From a checkpoint of a small multi-label image tagger.
Training: muon at rate 0.023, 8400 steps, batches of 128.
Rows from block 6, named by matrix and row number. Each number is 128 + 32 x the weight over the matrix's rms, rounded and kept within 0 to 255. All counts start at 0.
# f: token mixer depthwise 7x7 conv (model.blocks.6.mixer.f.weight, 384x1x7x7, trained with AdamW), a 7x7 kernel
f.146 [148 126 128 138 125 167 135  59 151 125 148 103 137 107 137 122  79 106 102 171 182 149 161 135 150 117 169 152 143 158 164 158 160 112 162 150 172 159 234 193 185 142 173 153 187 173 199 157 132]
f.147 [134 151 109 114 130 125 111 118 142 134 123 134 133 126 126 133 129 109 110 124 113 145 110 114 145 133 145 114 106  98 107 122 111 120 127 108  91  95 105 111 119 121 123  94  93 105  88 111 124]
f.148 [128 120 160 155 204  89  61 167 136 162 187 161 118 119 103 166 145 175 165  98 100 154 118  94 142 126  53  83 163 169 110 129 123  86 142  69 170 123  84  95 106 150 113 116  80 147 127 105 191]
f.149 [159 115 140 130 132 141 135 156 116 106 130  96 130 153 178 136 115 108 121 128 151 168 148 123 145 126 141 169 160 126 117 134 119 142 153 149 139 145 115 112 137 135 142 132 158 124 108 136 137]
f.150 [ 58  58 104  59  59  95  56 122 104 113 103  87 108  69 137  91 107 114 109 113 104  91  76 133 113  84  77  88 110  79 133 127 121 116  99  97 130 102 104  61 118  96  84  63  98  91  87 127  84]
f.151 [152 171 151 165 132 101 131 132 125 129 135 151 105 134 144 169 181 164 151 167 154 120 171 136 146 128 143 105 150 150 170 178 109 165 198 147 132 153 140 144 149 136 183 134 115 156 103 173 101]
f.152 [143 129 110 164 138 166 145 123 132 135 106 144 139 164  84 122 113 117 143 103 117 174 141 185 127 140  86 141 141 121 179  90 104 156 116 135 116 140 128 162 150 131  95 141 122 141 152 162 100]
f.153 [143 111 109  81 119 175 137  86 111 128 131 100 149 113 130 129 110 127 139 180 113 131 124 113 101 154 129 124 128 176 147 130 126 145  85 117 198 131 117 131 131 123 144 139 199 165 148 156 178]
f.154 [113 124  98 107 116 129 135 132  98  85 101  87  79  94 130  91 104 114 123 103 118 156  93  85 140 121  76 114 176 142 140 153 158 131  98 126 138 119 148 109 129 104 132  78  86  94  86  86 102]
f.155 [125  89  84  77 110  84  92 109 122  86  85  90  58  97 128 122 135 165 185 114 129 174 181 202 132 204 141 157 180 187 124 217 165 140 174 100  86 120 121 153 163 188  97 170 185 149 188 129 172]
f.156 [136 155 135 113  94  92 152 138 129 110 103 147  78 132 110 170 115 126 134  93 122  93  82 103  96 120  72 142 108 140 128  80  96  89 122 108 129 119  99 103 104 140 155 136 104 122  87 148 146]
f.157 [115 105 102  77  76  99  56 106 108 146  89  87 137 100  96 125 148 141 113  90 146  81  99 105 108  63  67  66  84  98 125 101 114 111 107 114  70 124  92 120 126  89  93  78  63  48  81 102  68]
f.158 [140 114 105  89 117 101 147 101 110 110 104 130 111 117 148 130 115 151 125 140 145 169 165 124 115 138 149 130 151 160 178 149 135 138 167 152 172 191 158 158 154 147 155 152 200 153 199 187 142]
f.159 [168  62 168 130 140 103 108 124 121 172 119 151  78 112  90  90  80 109 118  96  91 126 131 112  99 120  95 111 156 131 143 117 175 141 145 131 136 134 159 147 134 146 192 161 168 119 147 104 111]
f.160 [147 175 163 180 163 128 164 115 158 124 149 115 110 122 116 132 114  72  72 117 164 132 136  94  83  76 131 169 135 128 113 148 100 142 174 125 148 122 166 141 138 145 150 170 165 224 180 155 168]
f.161 [117 102 102 105 132 109 114 116  61  86  82 102  95  87 139 129 144 161 131 107 120 111 100 170 172 168  94  73 121 112 133 132 160  97  78 106  84 107 105 161 135 110 112  78  82  98 121 170  56]
f.162 [107 105  97 145 128 184 150 134 146 103 137 122 147 112 132 136  89  95  76  86 119 131 138 124 125 122 101 141  97  86 135 104 113  91  89  88  91 111 123 118 145 132 128 109  97 135 102  97 121]
f.163 [118 109 148 107 132 120  81 112 151 132 124 124  98  97 122 115 126 126 129 109  92 104  86 130 132 117  86  57 127  98  99 102  90 120  77  93 115 102 138 116 108  61  83 115 112 114 118  99  71]
f.164 [133 109 174 124  46 128  63  57  90 136 126 142 200  93 180  92 134 148 158 112 104  98 182 100 122 126 138 169 125  94  87 131 105 106 155 108 136 149 193 184 163 171  72  98 106  62 153 195 228]
f.165 [148  93 102 192 178 128 142  82 105 128 155 164 152 104 147 164 107 129  90 127 134 151 177 105 144 147 106 137 162 209 198 168 146 153 201 161 177 157 171 196 131 165 199 148 135 152 114 125 136]
f.166 [ 82  83  90  68  60  72  64  74  87  92 147  95 125 121  80 114 101 123 114  95 107  68  80  87 162  99  84  57  85  85 100 134 104  95  64  84 105  97 124  91  88  91 101  89 124 102 118 130  79]
f.167 [137 112 143 121 140 119 205 169 150 129 118 114 173 207 133 123 101  55  71 137 179 148 147 136 111 100 146 151 193 150  90  62  66 150 119 160 139 121  99 111 146 161 181 140 162 155 187 173 122]
f.168 [185 149 160 171 158 116 186 115 155 208 193 144 136 214 155 171 201 149 166 183 206 125 132 152 160 149 127 157 122 161 149 167 175 144 142 171 138 110 104 140 122 114 136 130 128 152 165 144 164]
f.169 [143 122 135 133 145 142 150 138 129 135 147 128 137 158 151 143 121 141 126 155 144 152 156 142 129 130 137 153 142 124 143 137 135 135 132 155 133 126 120 133 141 145 149 135 136 134 150 143 113]
f.170 [120  56  81 125 125 128 111  94  69  71  90 146 134 129 162 103 117 126  89 176 155 120 112 118 161 116 143 165 111  25 127 129 104 131 158  82  54 119 114  66  70 119 134 121 122 124 105 132 111]
f.171 [ 95 119 109 157  84 111 117 142 139 150 166  98  71 151 111 122  95  95  88 116 119 140 172 131  85  62 115 129 133 146 174 128  74 161 126 128 154 149 103 125  91 113 144 164 186  80 100 143 172]
f.172 [158 151 178 112 147 132 136 197 149 229 170 191 164 169 120 139 146 135 198 152 114 131 155 175 115 149 148 149 116 160 141 148 139 143 121  95 105 122 122 122 101 109 102 107 157 141 109  77 122]
f.173 [178 106 153 115 164 120 143 121 118  96  95  90 134 122 127 137 111 117 157 116 145 125 139 141 119 135 151 105 142 155 105 111 150 169 126  96 127 131 136 121 131 110  98 105  21 124  97 155 126]
f.174 [120 153 127 162 140 164 132 156 155 141 143 127 138 137 142 149 131 130 128 143 136 128 109 124 116 128 144 123 135 169 120 134 127 154 133 116 135 136 134 136 125 149 116 125 125 134 135 143 159]
f.175 [ 99  69  71  95 130 110  87 126  98  87  81 114  96 107 144 116 120 158 154 114 147 140 107 171 179 161 112 122 124  99 127 167 143 131 119 105 108 117 108 114  90 135 120 112 104  99  91  84 112]
f.176 [155 105  80 158 121 119 119 118 114 125 151 127 115  74 128 134 159 137 144 103  59 151 156 158 116 155 148  95  96 138 165 131 111 115 140  85 112 179 171  97  83 141 132 139 145 204 185 123 156]
f.177 [141 109 133 183  99 145 160 133 141 126 114 126  96 189 170 189 132 113  95 148 157 205 171 189 156 153 138 123 120 183 166 168 138 139 106 141 162 198 145 125 120  99 102 114 135 118  81 105 100]
f.178 [ 56 141  96  11  70  29  54  97 138 124  90  71 103 104 122 134 194 117 151 148 180  56 112 154 142  79 155 125  91 109 136 132 122 110 169 133  78 112 127 168 110 136 122 123 105 115 114 142 121]
f.179 [143 110 133 123 112  90  98 103 111 144 121 142 123 117 125 151 149 137 130 154 147 118 144 139 133 131 137 128 117 132 143 141 119 154  92 122 126 117 144 113 118 130 110  99 123 113 121  91  94]
f.180 [106 155 139 169 155 175  78 109 124  92 106 131  93  79 139  73 143 137 138 129 130 158 138 126 121 132 118 118 119 120 129 117 131 107 115 120 141 160 138 143 144 159 145 152 150 156 128 124 114]
f.181 [101 102  99  83  62  73  86  73 110  97  83  67  39  54  91 146 163 125  84 133  63  67  94 109 101  94 125  82 114  69  80  84 128  55  47 154  93 129  85  52  58  73 106 128  96  80  57 141 104]
f.182 [157 152 145 146 138 149 136 111  95 103  79 112 122 124 135  92 103 106 122 153 158 104  84  86 115  86 122 132 145 109 114 122  89 133 115 142 135  91 118 145 110 157 153 137  73 131 113 149 122]
f.183 [107  98 142 115 133 174 161 187 125 160 138 160 113 212 180 115 129 131 103  87 125 183  98  81 122 122 105 120 166 120 107 120  95 123 139  95 125  75  97  73 132 115 129 164 134  96 101  89 138]
f.184 [138 138 166 148 160 115 112 135 125 164 158 190 152 130 155 165  90 130 127 180 129 122 177 129 112 132 149 155 120 144 132 139 160 136 144 158 170  82 158 148 159 193 137 169 169 168 139 154 166]
f.185 [217 143  94  89 130 149 170 116 120  78  92 117 172 155  88  88 150  84 110 105 121  58  87  71  67  49 102  88  74 120 113 108 122 134  78 134 113  86 114  94 117  82 199 138 113 137 146 122 140]
f.186 [151 118 121 118 139 102  65 101  99 120  92 111  94  56 140  84  85 105  98  95 111 138  74 106 148 147 110 106 160  50  90 126 145 120 104 141  76 110  96 110 113 130 157 129 170 156 172 157 125]
f.187 [107 104  89 100 113 159 127 129 113  87  86  86 120  92 113  75  90  64 115 121 122 103  98  78 115 128 122  94  78  93 130 127 139 140 159 150 105 139 127 125 124 156 148  94 124 136 153 152 155]
f.188 [167 181 162 171 155 163 181 147 168 161 187 162 176 156 146 171 131 149 148 152 156 172 186 170 115 113 173 183 123 151 162 127 142 147 158 135 157 176 201 205 188 190 167 158 175 147 162 160 160]
f.189 [143  96  97 150 140 124 103 141 132 147 146 143 119 129 156 134 141 143 157 108 136 129 136 128 143 112  81 113 139 105 130 129 111 101  77  87 106  73  67  77 109 101  92 115 132  76  99 103 149]
f.190 [126 120 154 124 117 148 181 115 143 111  99 121 131 168 176 178 134 146 125 164 168 130 151 156 118 131 118 185 148 134 121 112 126 166 137 134 120 165 125 122 145 153 107 104 144 116 156 150 176]
f.191 [134  80 125 124 168  60 128 160  97  89 119 165 111 130 130  69  77 106 150 129 163 140 129 105 161 137 181 154 146 143 180 169 135 119 125 155 167 151 146 141 127 124 203 168 221 159 171 149 150]
f.192 [ 34  65  84  84  31  89 123  96  66  96  84 124 123 151  66  82  75 112 151 179 134  78 110 150 174 120 108 109  90 108 157 117 108  93  85  50  74 103  94 123  91  90   7  69  82 126  99  72  92]
f.193 [117 103  97  73  92 107  75 114 107 102 102 123  75  99  94 110 137 141 137 127 122 105 101 149 115 109 129 102 118 113 146 133 138 113  82 103 151 131  98 136 130  99 136 154 145 135 125 106 100]
f.194 [174 218 163 137 166 153 178 161 167 138 151 180 150 114 143 181 114  81 123 167 132  63 134 105  73 106 120 123 110 133 123 104 149 130 116 111 145 153 128 132 118 112 132 163 137 140 148 100 128]
f.195 [191 156 136 149 139 152 155 159 129 162 161 160 146 155 181 151 141 172 144 143 203 190 168 200 130 167 167 205 188 185 160 141 166 169 168 163 142 138 135 168 101 126 151 174 161 156 162 137 172]
f.196 [103 105 103 130 134  97 144 129  86 136 112  84  93  84 129 106  66 106 109 124 117 151 131 159 154 130 145 115  94  88  93 167 119  87  96 160  89 125 141 170 132 132 139 132 137 144 113 123  89]
f.197 [127 204 163 189 171 227 236 122 164 128 191 159 208 190 199 136 153 116  88 131 145 148 141 111 115 113 153 148 161 165 127 152 168 199 147 122 173 125 186 194 201 199 148 122 137 166 124 161 169]
f.198 [160 146 187 176 159 157 182 140 140 119 145 184 154 119 108  97 103 142 141 123 131 162 146  87 118 103 110 131 173 150 149 108 103 136 153 186 186 174 177 141 141 184 169 208 160 197 188 124 133]
f.199 [117  93  93  62  62  65  97 135  96 119 106  57  66 127 102 115 118  64  77  94 137 146 120 103 103  94 123 104 156 121 132 105 109 102 110 154 149 142 130  96 116 121 174 113 111 112 105 102 116]
f.200 [123 112  72 123 144 122 172 131 110 147 146 184 163 161 116  66 127 179 158  86 148 140 102 149 119 104 102 119 137 120 155 128 153 126 173 121 122 111  82 101 117 122  78 108 123  98 118 116 134]
f.201 [127 123 154 146 160 130 159  59 140 135 134 154 147 154 115 100 113  78 106 142 166 119 135  99  89 101 155 148 114 185 110 108 108 155 131 138 185 119 208 159 143 115 134 119 138 209 107 140  92]
f.202 [102  51 107  37  62 129  34 128  99  46  86 114  64  90 126 142  94 134 154 134 143 137 199 121 148 166 137 121  96 131  98 154 147  57  87 102 112 136 129 145 143 146 165 117 119 175 167 142 150]
f.203 [171 166 143 126 136 121 168 125 160 152 167 179 167 179 150 144 181 135 135 128 104 111 159 131 121 129 146 177 134 210 109 149 121 137 137 121 128 159 130 112 131 122 120 155  73 106  73  73 128]
f.204 [ 60  55  94 101 121 121 150 137 120 187 171 167 128 152 103 106 137 157 207 108 154 127  87 114 155 132 113 113  82  50 100 144 188 204 141 107 120 120 106 175 138 142 101 111 141 136 125 172 146]
f.205 [ 96 117  89  68  89 107 113 111 140 118  60 104 120 132  87 110 103 102  92  96 103  61  72  79 131  67  68  54 124  96  82  61  74  81 116 113  98  86  60 117 101 121 106 113  83  47  75  61 128]
f.206 [160 148 119 131 113  88  84 182 149 120 111 159 107 127 147 118  94 109 106 119 102 182 101 117 155 175  30 109 151 133  95 125 151 119 156  65 118  49 121 157 132 175  80  85  88 170 139 107 202]
f.207 [145 152 163 157 175 157 151 182 140 149 159 147 158 125 202 166 165 156 146 153 134 145 167 127 157 159 123 177 202 180 165 173 160 130 168 137 127 137 147 145 122 146 100 106 112 126  99 105 104]
f.208 [ 73 120 136 123  68 113 137  53 106  80 144  86 124 186  91 133 194 208 125 145 151  80 106 175 129 119 162 142 127 138 178 149 140 196 137 145 136 128 117  83 113 125 175 162 148 120  67 135  81]
f.209 [ 86  94  72  89  45  74  98 104 100 152  97 108  87  81 104  97 165 154 145  97  77  53  93 142 182 146  96  62 100 145 163 175 126  79  92  96 109 135 129 128  67 116  85 134 134 115  86 139  92]
f.210 [190 130 128 169 164 154 174 127 155 165 166 157 147 203 116 137 165 169 159 146 179 130 145 133 125 132 141 158 157 169 135 152 155 136 162 113 123 154 174 169 149 158 141 115 168 190 176 189 174]
f.211 [167 136 151 151 119 120 141 100 135 145 155 105 106 139 110 109 121 135 141  93 125 130 123  99 117 109 120 130 106 121  94 129 126 147 164 134 131 156 169 131 157 149 161 142 141 178 128 131 163]
f.212 [121 102 120 145 128 132 143 117 112 121 122 130 134 125 129 136 127 131 135 117 135 127 123 128 117 106 129 141 131 118 109 137 103 127 130 136 129 126 139 147 131 143 125 133 121 136 138 132 155]
f.213 [150 132 137 121 141 124 117 154 110 160 132 119 119 104 129 131 144 163 109 132 141 146 131 168 163 140 102 137 163 120 150 131 132 145 143 126 111 134 128 145  77 130  90 136 142 107 143 146 145]
f.214 [151 140 147 147 137 139 121 163 133 161 140 105 129  82 125 116 154 124 121 103 160 153 132 111 126 122 119 147 133  87 108 123  96 124 148 141 127 135 142 124 162 115 106 182 137 126 135 144 110]
f.215 [149 134 111 141 132  89 148 132 187 192 166 160 182 101 150 133 148 135 182 173 132 155 163 142 106 153 152  73 131 156 181 115 167 187 158 162 141 133 165 173 158 189 120 124 220 110  90 161 164]
f.216 [110 113 102 106  99  97 115 134 116 134 133 136 118 116 123 166 115 115 140 113 160 154 105 147 113 184 164 182 139 127 136 108 156 134 107 129 145 204 157 134 148 159 159 142 150 165 144 161 146]
f.217 [181 152 181 182 141 122 177 118 173 154 155 141 170 172 138 154  90 114  94 116 130 157 102  78 125 127 167 168 157 106 131 119 141 140 177 143 131 130 142 162 131 218 141 159 196 205 180 236 227]
f.218 [166 117 107 137 152 149 165 148 155 118 147 144 144 142 162 158 136 152 117 167 126 130 140 141 125 125 198 148 177 176 216 181 193 140 165 223 197 195 175 194 129 144 175 198 160 177 143 171 161]
f.219 [132 101  89  97 117 108 131 136 102 150  89  91 103  95 150 151 179 161 129 112 128 106 136 165 161 160 125 113 128 119 168 122 127 148 127  66  49  63  90  79 118 110 129  41  73  64  73 128  84]
f.220 [161 154 176 165 168 130 150 146 152 151 127 171 180 159 167 179 132 105 137 164 136 181 208 134 106 109 117 172 127 175 130 113 112 126 218 166 136 132 171 117 139 191 123 107 113 151  87 165 153]
f.221 [160 165 131 149 166 197 157  90 129 154 163 145 200 193 162 112 140 164 122 186 160 157 151  66  90 108 137 130 153 155  70  76  86 130 142 150 191 138 115 128 163 195 170 169 187 146 150 156 170]
f.222 [ 68  87  75  88  47  63  18 116 113 136 101  91 111  43  96  88 150 129 151  68  74  80  35 109 134 125  78  50  90  40 137 154 128  83  84 102 104 107 139  66  83  62 133  90  98 122 108 103  90]
f.223 [139 157 157 146 138 152 124 142 131 119 122 139 129 153 149 152 139 166 136 114 122 142 143 147 148 122 133 137 165 141 138 134 115 153 166 141 156 132 146 136 164 142 123 147 128 146 154 171 155]
f.224 [128 149 181 176 215 175 127  79 111 153 188 188 144  67 112 137 122 121 158 104  48  96  52  59 129 105  79  87  82 146 159 175 183 151 103  77 157 161 176 202 115 109 121 168 180 193 141 123  75]
f.225 [155 168 175 110 157 123 171 182 156 124 171 133 175 172 171 139 144  92 164 169 192 151 164 139 164 160 149 162 186 150 155 157 160 135 176 168 178 172 163 196 141 161 160 153 144 149 155  97 132]
f.226 [144 110 120 124 140 133 129 123 128 114 113  42 175 110 120  96 148 129 128 128 101 128 108 101 139  99 124 106  96 117 100  91  92 119  84 117 103 117 102  72 108  55  89  92  65  95 100  92 118]
f.227 [ 95  85 118  57  97  82  69 128 156 142 121 183 100  99  94  73 142 159 161  99  85  85  91 162 183 175 114  79  85 124 160 176 158 120 105 108  97 128 122 119 121 121 113 107 115  92 154 131 111]
f.228 [124 137 120 138 152 109 130 122 135  94 108 119 107 133 116 158 155 122 116 144 124 149 151 118  99  94 109 142 141 145 135 111 105 116 143 142 138 135 137 157 167 138 155 143 147 102 107  98 138]
f.229 [118 133 124 129 160 174 152 132  73 111 124 144 114 112 150 127 107 128 114 129 165 123 136 116 157 169 177 148 152 131 139 187 154 118 122 156 160 154 162 139  81 109 155 142 164 131 132 118 111]
f.230 [108 119  98 102 109  99 108 121  92 114 129 140 101 104 117 110  98 108 106 101 102 127  96 117 135  92 103 130 119  95  92  78 116 138 124  70  94  76 106 124 100 144 112 103  94  81 124 117 118]
f.231 [172 114 175 120 178 200 164 146 130 152 175 162 174 165 131 108 166 132 163 159 188 135 130 136 140 152 146 156 113 132 124  92  96 117  80 142 101 112 111 136 132 135 101  85 117 142 121 122 102]
f.232 [145 147 137 130 141 164 132 145 156 119  75 125 151 132 178 159  92  37  56 154 177 205 185  95  88  96 200 190 157 130  71  77  81 155 168 148 151 143 141 183 180 169 176 156 159 149 160 145 168]
f.233 [128 148 147 120 112  90  87 128 131 119 112 105 101 101  81  96  85  76 113  98 107  89  73  68 107  97 113 106  69  68  92 105 116 120 114  85 124  85 107  93 115 126  95 100  94 125  76 105 110]
f.234 [118 158 156 114 134 140 102 158 138 172 158  95 146 143 142 115 114 117 126 126 156 121 108 128 137 127 148 126 131 110  98 103  88 124 132 141  73  97 127 104 147 132 124 101 124 139 121 136 104]
f.235 [216 179 174 188 144 136 158 160 173 151 188 130 134 172 126 148 161 170 109 172 174 153 135 105  64  85 144 199 128 118 114 123 167 184 175 130 168 190 185 163 169 156 150 173 200 162 159 172 158]
f.236 [129 133 136 139 124 141 111 135 134 129 132 137 167 127 155 129 118 128 137 139 141 148 129 151 149 138 146 129 132 144 144 169 138 121 123 133 131 144 145 158 103 116 117 129 135 141 149 114 144]
f.237 [101  99 132 116 105 102 117  47 109 108 122  75  75 104 124 129 166 144 135  74  62 145 187 180 152 158 164 136 123 121 121 112 162 112 112 104  89 144 144 147 114 125 124 104 146  96 131 124  95]
f.238 [141 133 160 191 111 108 128 182 185 166 199 118 159 137 170 217 139 109 158 163 157 180 176 130 136 161 169 204 159 164 161 113 143 163 202 191 155 187 148 160 158 167 126 164 193 186 169 153 193]
f.239 [ 88 111 100  65 100 149 117  61  70  82  61 100  87 107  36 105 134 170 127  91  95  76 106 132 144 139  69  33  91 116 120 130 113  96  64  99  89 105  97 105  99  86 140 124  84  78  83  83  76]
f.240 [198 150 170 159 221  85 115 111 129 158 159 134 130 142 218 162 135 187 172 107 128 199 181 180 156 169 190 136 185 183 177 169 118 157 205 160 158 139 160 159 103  87 140 161 165 130 126  88  34]
f.241 [133 140 112 124 137 194 159 101 160 126 122 117 144 165 113 105 150 149 100 148 133 123 106 100 112  91 103 155 104 161 127 151 141 179 154  72 133 197 118 127 161 130  91  98 157  97 133 117 134]
f.242 [141 154 133 148 118 128 119 164 137 135 145 112 105 113 129 128 163 158 116 102 106 126 101 130 150 154  92 100 137 129 155 145 118 131  84 130 121 125 154 107 125 143 119 125 128 129 121 135  96]
f.243 [159 176 129 162 151 178 170 137 166 121 146 128 180 193 137 160 100 104  93 157 215 186 202 109  50  49 162 179 151 182 119  41  63 145 144 150 173 156 150 130 162 145 128 166 210 190 158 161 172]
f.244 [137 164  90 127 128  99  90 132 118  97 131 114  53 100  69 137  88 130 148 107 113 110 137 150 133 135 138 130 134 137 119 133 129 117 128 137 133 151 146 149 109 127  98  88  56 116 123 144 111]
f.245 [115 127 161 162 138 174 117 113  87 133  91 132 136 176 159  95 137 148 156 152 123 117 148 153 162 179 146 166  89 157 117  70  91  96 170 140 104 140 111 140  94 157  99 113 155  96 138 120  89]
f.246 [133 123 151 151 141 119 113 109 116 123 167  84  81 140 127 144 142 181 113 119  84 119 128 175 136  68 109  88 140 142 179 182 156 101 115  61  94 115 159 125 113 108 112 127 127 113 117 153 137]
f.247 [116 104  96 129 140 160 149 137 112 106 139 154 163 141 138 148 127 165 151 175 152 165 168 190 166 172 176 189 158 124 172 143 170 150 165 144 159 139 150 152 162 156 144 147 149 142 159 157 144]
f.248 [153 130 123 109  82  68 120 151 170 108  82  95  92 195 147 141 141 105 142 122 153 123 156 155  86 157 176 172 153 147 151  99 125 136 170 194 167 106  93  95 139 135 189 162  96  68  73 131 167]
f.249 [163 110 154 156 121 140 201 129 138 123 171  89  67 151 179 145 209 128 111 124 133  97 123 120  77 120 121 162  89  88  73 145 131 119 137  97 101  65  76 171 183 210 154 135 124 160 110 179 135]
f.250 [211 111 113  74 116 170 159 180 172 141 138 129 171 131 211 162 153 146 176 145 156 169 124  97 114 134 189 120 144 150 139 119 140 170 179 170  95 171 164 161 207 157 226 203 233 225 167 175 187]
f.251 [134 153 155 174 149 165 108 118 104 101 109 111  90 108 126 118 104 113 101  96  87 109 109 153 121  87  97 111  55  66 152 128 151 129  84 114  74  92 122 116 120 107 122 137 138 133  91 126 122]
f.252 [143 171 159 188 184 156 181 161 156 165 187 177 162 168 126 161 116 126 154 145 129 118 154 121 117 119 160 132 160 160 170 131 121 130 153 138 143 113 124 108 169 107 122 128 115 158 144 124 111]
f.253 [ 90  97 106 119 112 132 124  74 100 159 152 134 147 129  94  88 122 172 102 112  93 136  67  96 135 109 105  97 159 126  91 121 136 106  83 128 110 132 173 134 140 141 174 188 173 119 177 145  95]
f.254 [120 106 145 106 117 103 134  99 118 129 135 120 116 121 129 122 170 164 145 162 126 141 133 161 178 166 132  94 132 128 161 153 161 116 103  84  96 106 109  94 128 108 108  76  93  93  79  93  90]
f.255 [104  66  66  56  76  33 114  72  75  73  88 123  95 109 150 171 155 190 170 145 117 121 161 208 147 198 125 139 113 128 144 189 165 134 132 118 101  68 115 111 115 110  91 123  80 111 101  71  59]
f.256 [161 164 204 171 191 168 134 174 165 156 152 129 146 150 154 148 151 158 143 135 135 159 142 123 124 165 126 103 117 148 104 141 124 121 123 107 128 124 117 134 123 121 119 153 127 163 166 133 103]
f.257 [116 112 113 109 120 160 144 138 169 127 143 115 125 149 129 146 129 125 124 142 136 133 141 133 125 127 133 121 143 129 125 113 135 129 131 121 138 124 113 111 125 128 144 142 145 111 117 139 149]
f.258 [108  99 130  89 112  91  58 101 120 182 157 142 117  85  93  99 162 153 147 122  77  80  59 179 167 170  79  53  80 109 107 125 135 135  74  88  94  79  80 127 131 139 102 132  81  88 143 153 168]
f.259 [ 77  66  99  78 147  84  96 142 116 106  80  65  96 116 106  63  95 141  84 114 130 151  42 152 123 116  98  94 107  67 101  26 110 115  94  93  84 118 109  89  77 132 162 161 136 147 106 117 158]
f.260 [ 95 110 103  70 116 123 150 118 102  60  69  86  89 129 158 119 126 110 133 124 115 139 107 138 166 183 144 122 135 138 143 171 140 120 113 111 111 120 115 121 108  98  79 108 108  93 114 110 118]
f.261 [102 120 131 113  99 152  97 101 122 102 102 125 111 130  79  85 112 104  86 129 105 105 130 115 128  80 135 111  71 113  75  75 149 141 100  84 118  97 105 108 130 122 106 127  97 127 134 139 150]
f.262 [109 158 152 111  59 126 129  83 116 116  97   0  36  94 108  41 116  84  78 112 102 146  71  97 130 132  81 134  65 135  91 110 158 111 131 187 112  98 117 126 140 122 120 199 155 113 183 152 201]
f.263 [ 90 116 114 130 105 126 113 104  96 135 121 114 132 136 137 109 129 115 137 144 144 149 102 111 109 126  93 118 124 116 105 131 127 124 138 143 132 136 129 124 134 137 138 129 121 100 141 114 125]
f.264 [ 87 108 143  83 106  15  82 113 153 128 143 117  78 140 138 169  96 115 130 117 159 163 171 150 125 116 173  98 178 168 167 105 131 114 131 192 153 167 195 144 134  80 113 146 146 151 147 136 140]
f.265 [123 134 143 149 132 127 176 143 136 125 163 182 176 136 137 168 156 162 179 172 151 153 136 151 165 159 176 184 139 145 165 143 150 173 160 157 122 150 130 163 168 136 166 133 154 127 159 177 136]
f.266 [134 141 116 116 112 136 141 125 131 103 100 108 133 158 144 121 123 122 179 190 180 107 152 138 120 136 166 161 138 161 135 149 131 146 157 174 147 183 152 181 168 172 190 152 169 156 179 182 192]
f.267 [120 188 130 169 161 162 200 132 142  77 158 118  91 111 158 128 159 156 150 188 174 137 162 102 143 122 146 142 156 165 134  99 137 183 172 138 116 120 107  71  67 154 135 134 155 115 147 128 166]
f.268 [105 136 118 130 132 116 154 104 128 132 154 132 131 108 129 121 102 124 143  93 107 131 144 136 103 114 132 154  78 126 123 136 137 136 124 114  98 122 123 115 144 122 103 143  95 121 138 151 126]
f.269 [ 96 100 134  92 173  95  93  96  95 120 146  48 133 108 157 133 106 139 109 165 112 146 120  58  87 139  91 149 171  86  88 153 119 128 130 123  94 102 194 190 126 202 155  95 113 149 118 110 113]
f.270 [128 128 122 124 115 158 132  89 137 147 150 130 151 140  91 127 140 135 131 125 117 117 122 120 143 156 128 158 177 140 135 136 121 122 124 144 131 138 140 141 126 166 131 101 147 165 137 130 112]
f.271 [118 114 134  83  77 135 128 125 112  74 102  99 105 107 134 127 130 139 125 106 108 107 118 119 142 120  92  69 136 113 156 151 161  95  83 172  99 119  72 124 114  89 125 140 111 153 121 117 122]
f.272 [184 185 179 132 164 139 167 167 126 159 113 161 139 152 162 166 149 179 194 153 168 165 151 173 156 201 153 190 191 172 141 189 169 161 205 174 144 159 135 143 149 134 204 148 164 160 153 153 173]
f.273 [135  99 100 121 125  76  91 115 116 125 163 140 115 115 101 107 126 144  76 105 120 111  88 163 151 162 133 134 129  91 158 122 113 117 154  99  87 125  85 102 156 131  95  82 117 135 136 157 138]
f.274 [153 156 155 140 128 148 163 151 157 176 158 144 113 153 159 161 184 190 168 145 140 152 154 183 115 145 159 124 167 169 123  96  96 114 141 102 118  79  74  56  93  71  93 107  87 105  96  56  64]
f.275 [110 129 169 146  65 109  83 106 164 147 151 147 109  95 128 192 213 139 128 148  66 170 148 123 133 155 186 124 155 186 175 166 158 200 101  99 153 183 180 197 194 193  87 159 116 144 174 114  83]
f.276 [116 139 149 144 161 183 142  80 138 187 170 143 170 136  80  57  61  97 111  77  92  66  24  69 116  77 107  72  44  55  73 110  94  97  75  76 107 101  88 148 170 137 101  91 123 101 110 120 137]
f.277 [152 141 106 141 115 177 139 170 155 153 153 141 166 148 158 172 132  74 104 165 133 167 157  54  88 113 182 137 133 180  72  53 115 188 149 144 123 139 144 134 168 169 185 156 200 151 126 162 163]
f.278 [138 160 103  91 122 109 102  78 168 111 132 118 130 137 132 114 129 140 137  84 104  96 112 128 166 113 109 121 117 151 126 166 118 110 155 144 127 171 158 146 133 165 128 123 142 117 124 130 113]
f.279 [150 143 150 148 126 143 137 101  93 163 120 170  94 187 127 108 119 148 133 138 190 113 135 164 101 132 126 235  88 116 131 105 133 148 151  90  87 135 105 139  72 133 127  78  71 151 114 130 122]
f.280 [125 128 162 134 115  84  95  81 119 134 121 133  75  93 122  89 118  96  97  93 108  78  90 104 105 123  65  79 104  77  91  93 137  81 109  89  92 100 108  80 125  84  75  95  66  81  61  82  87]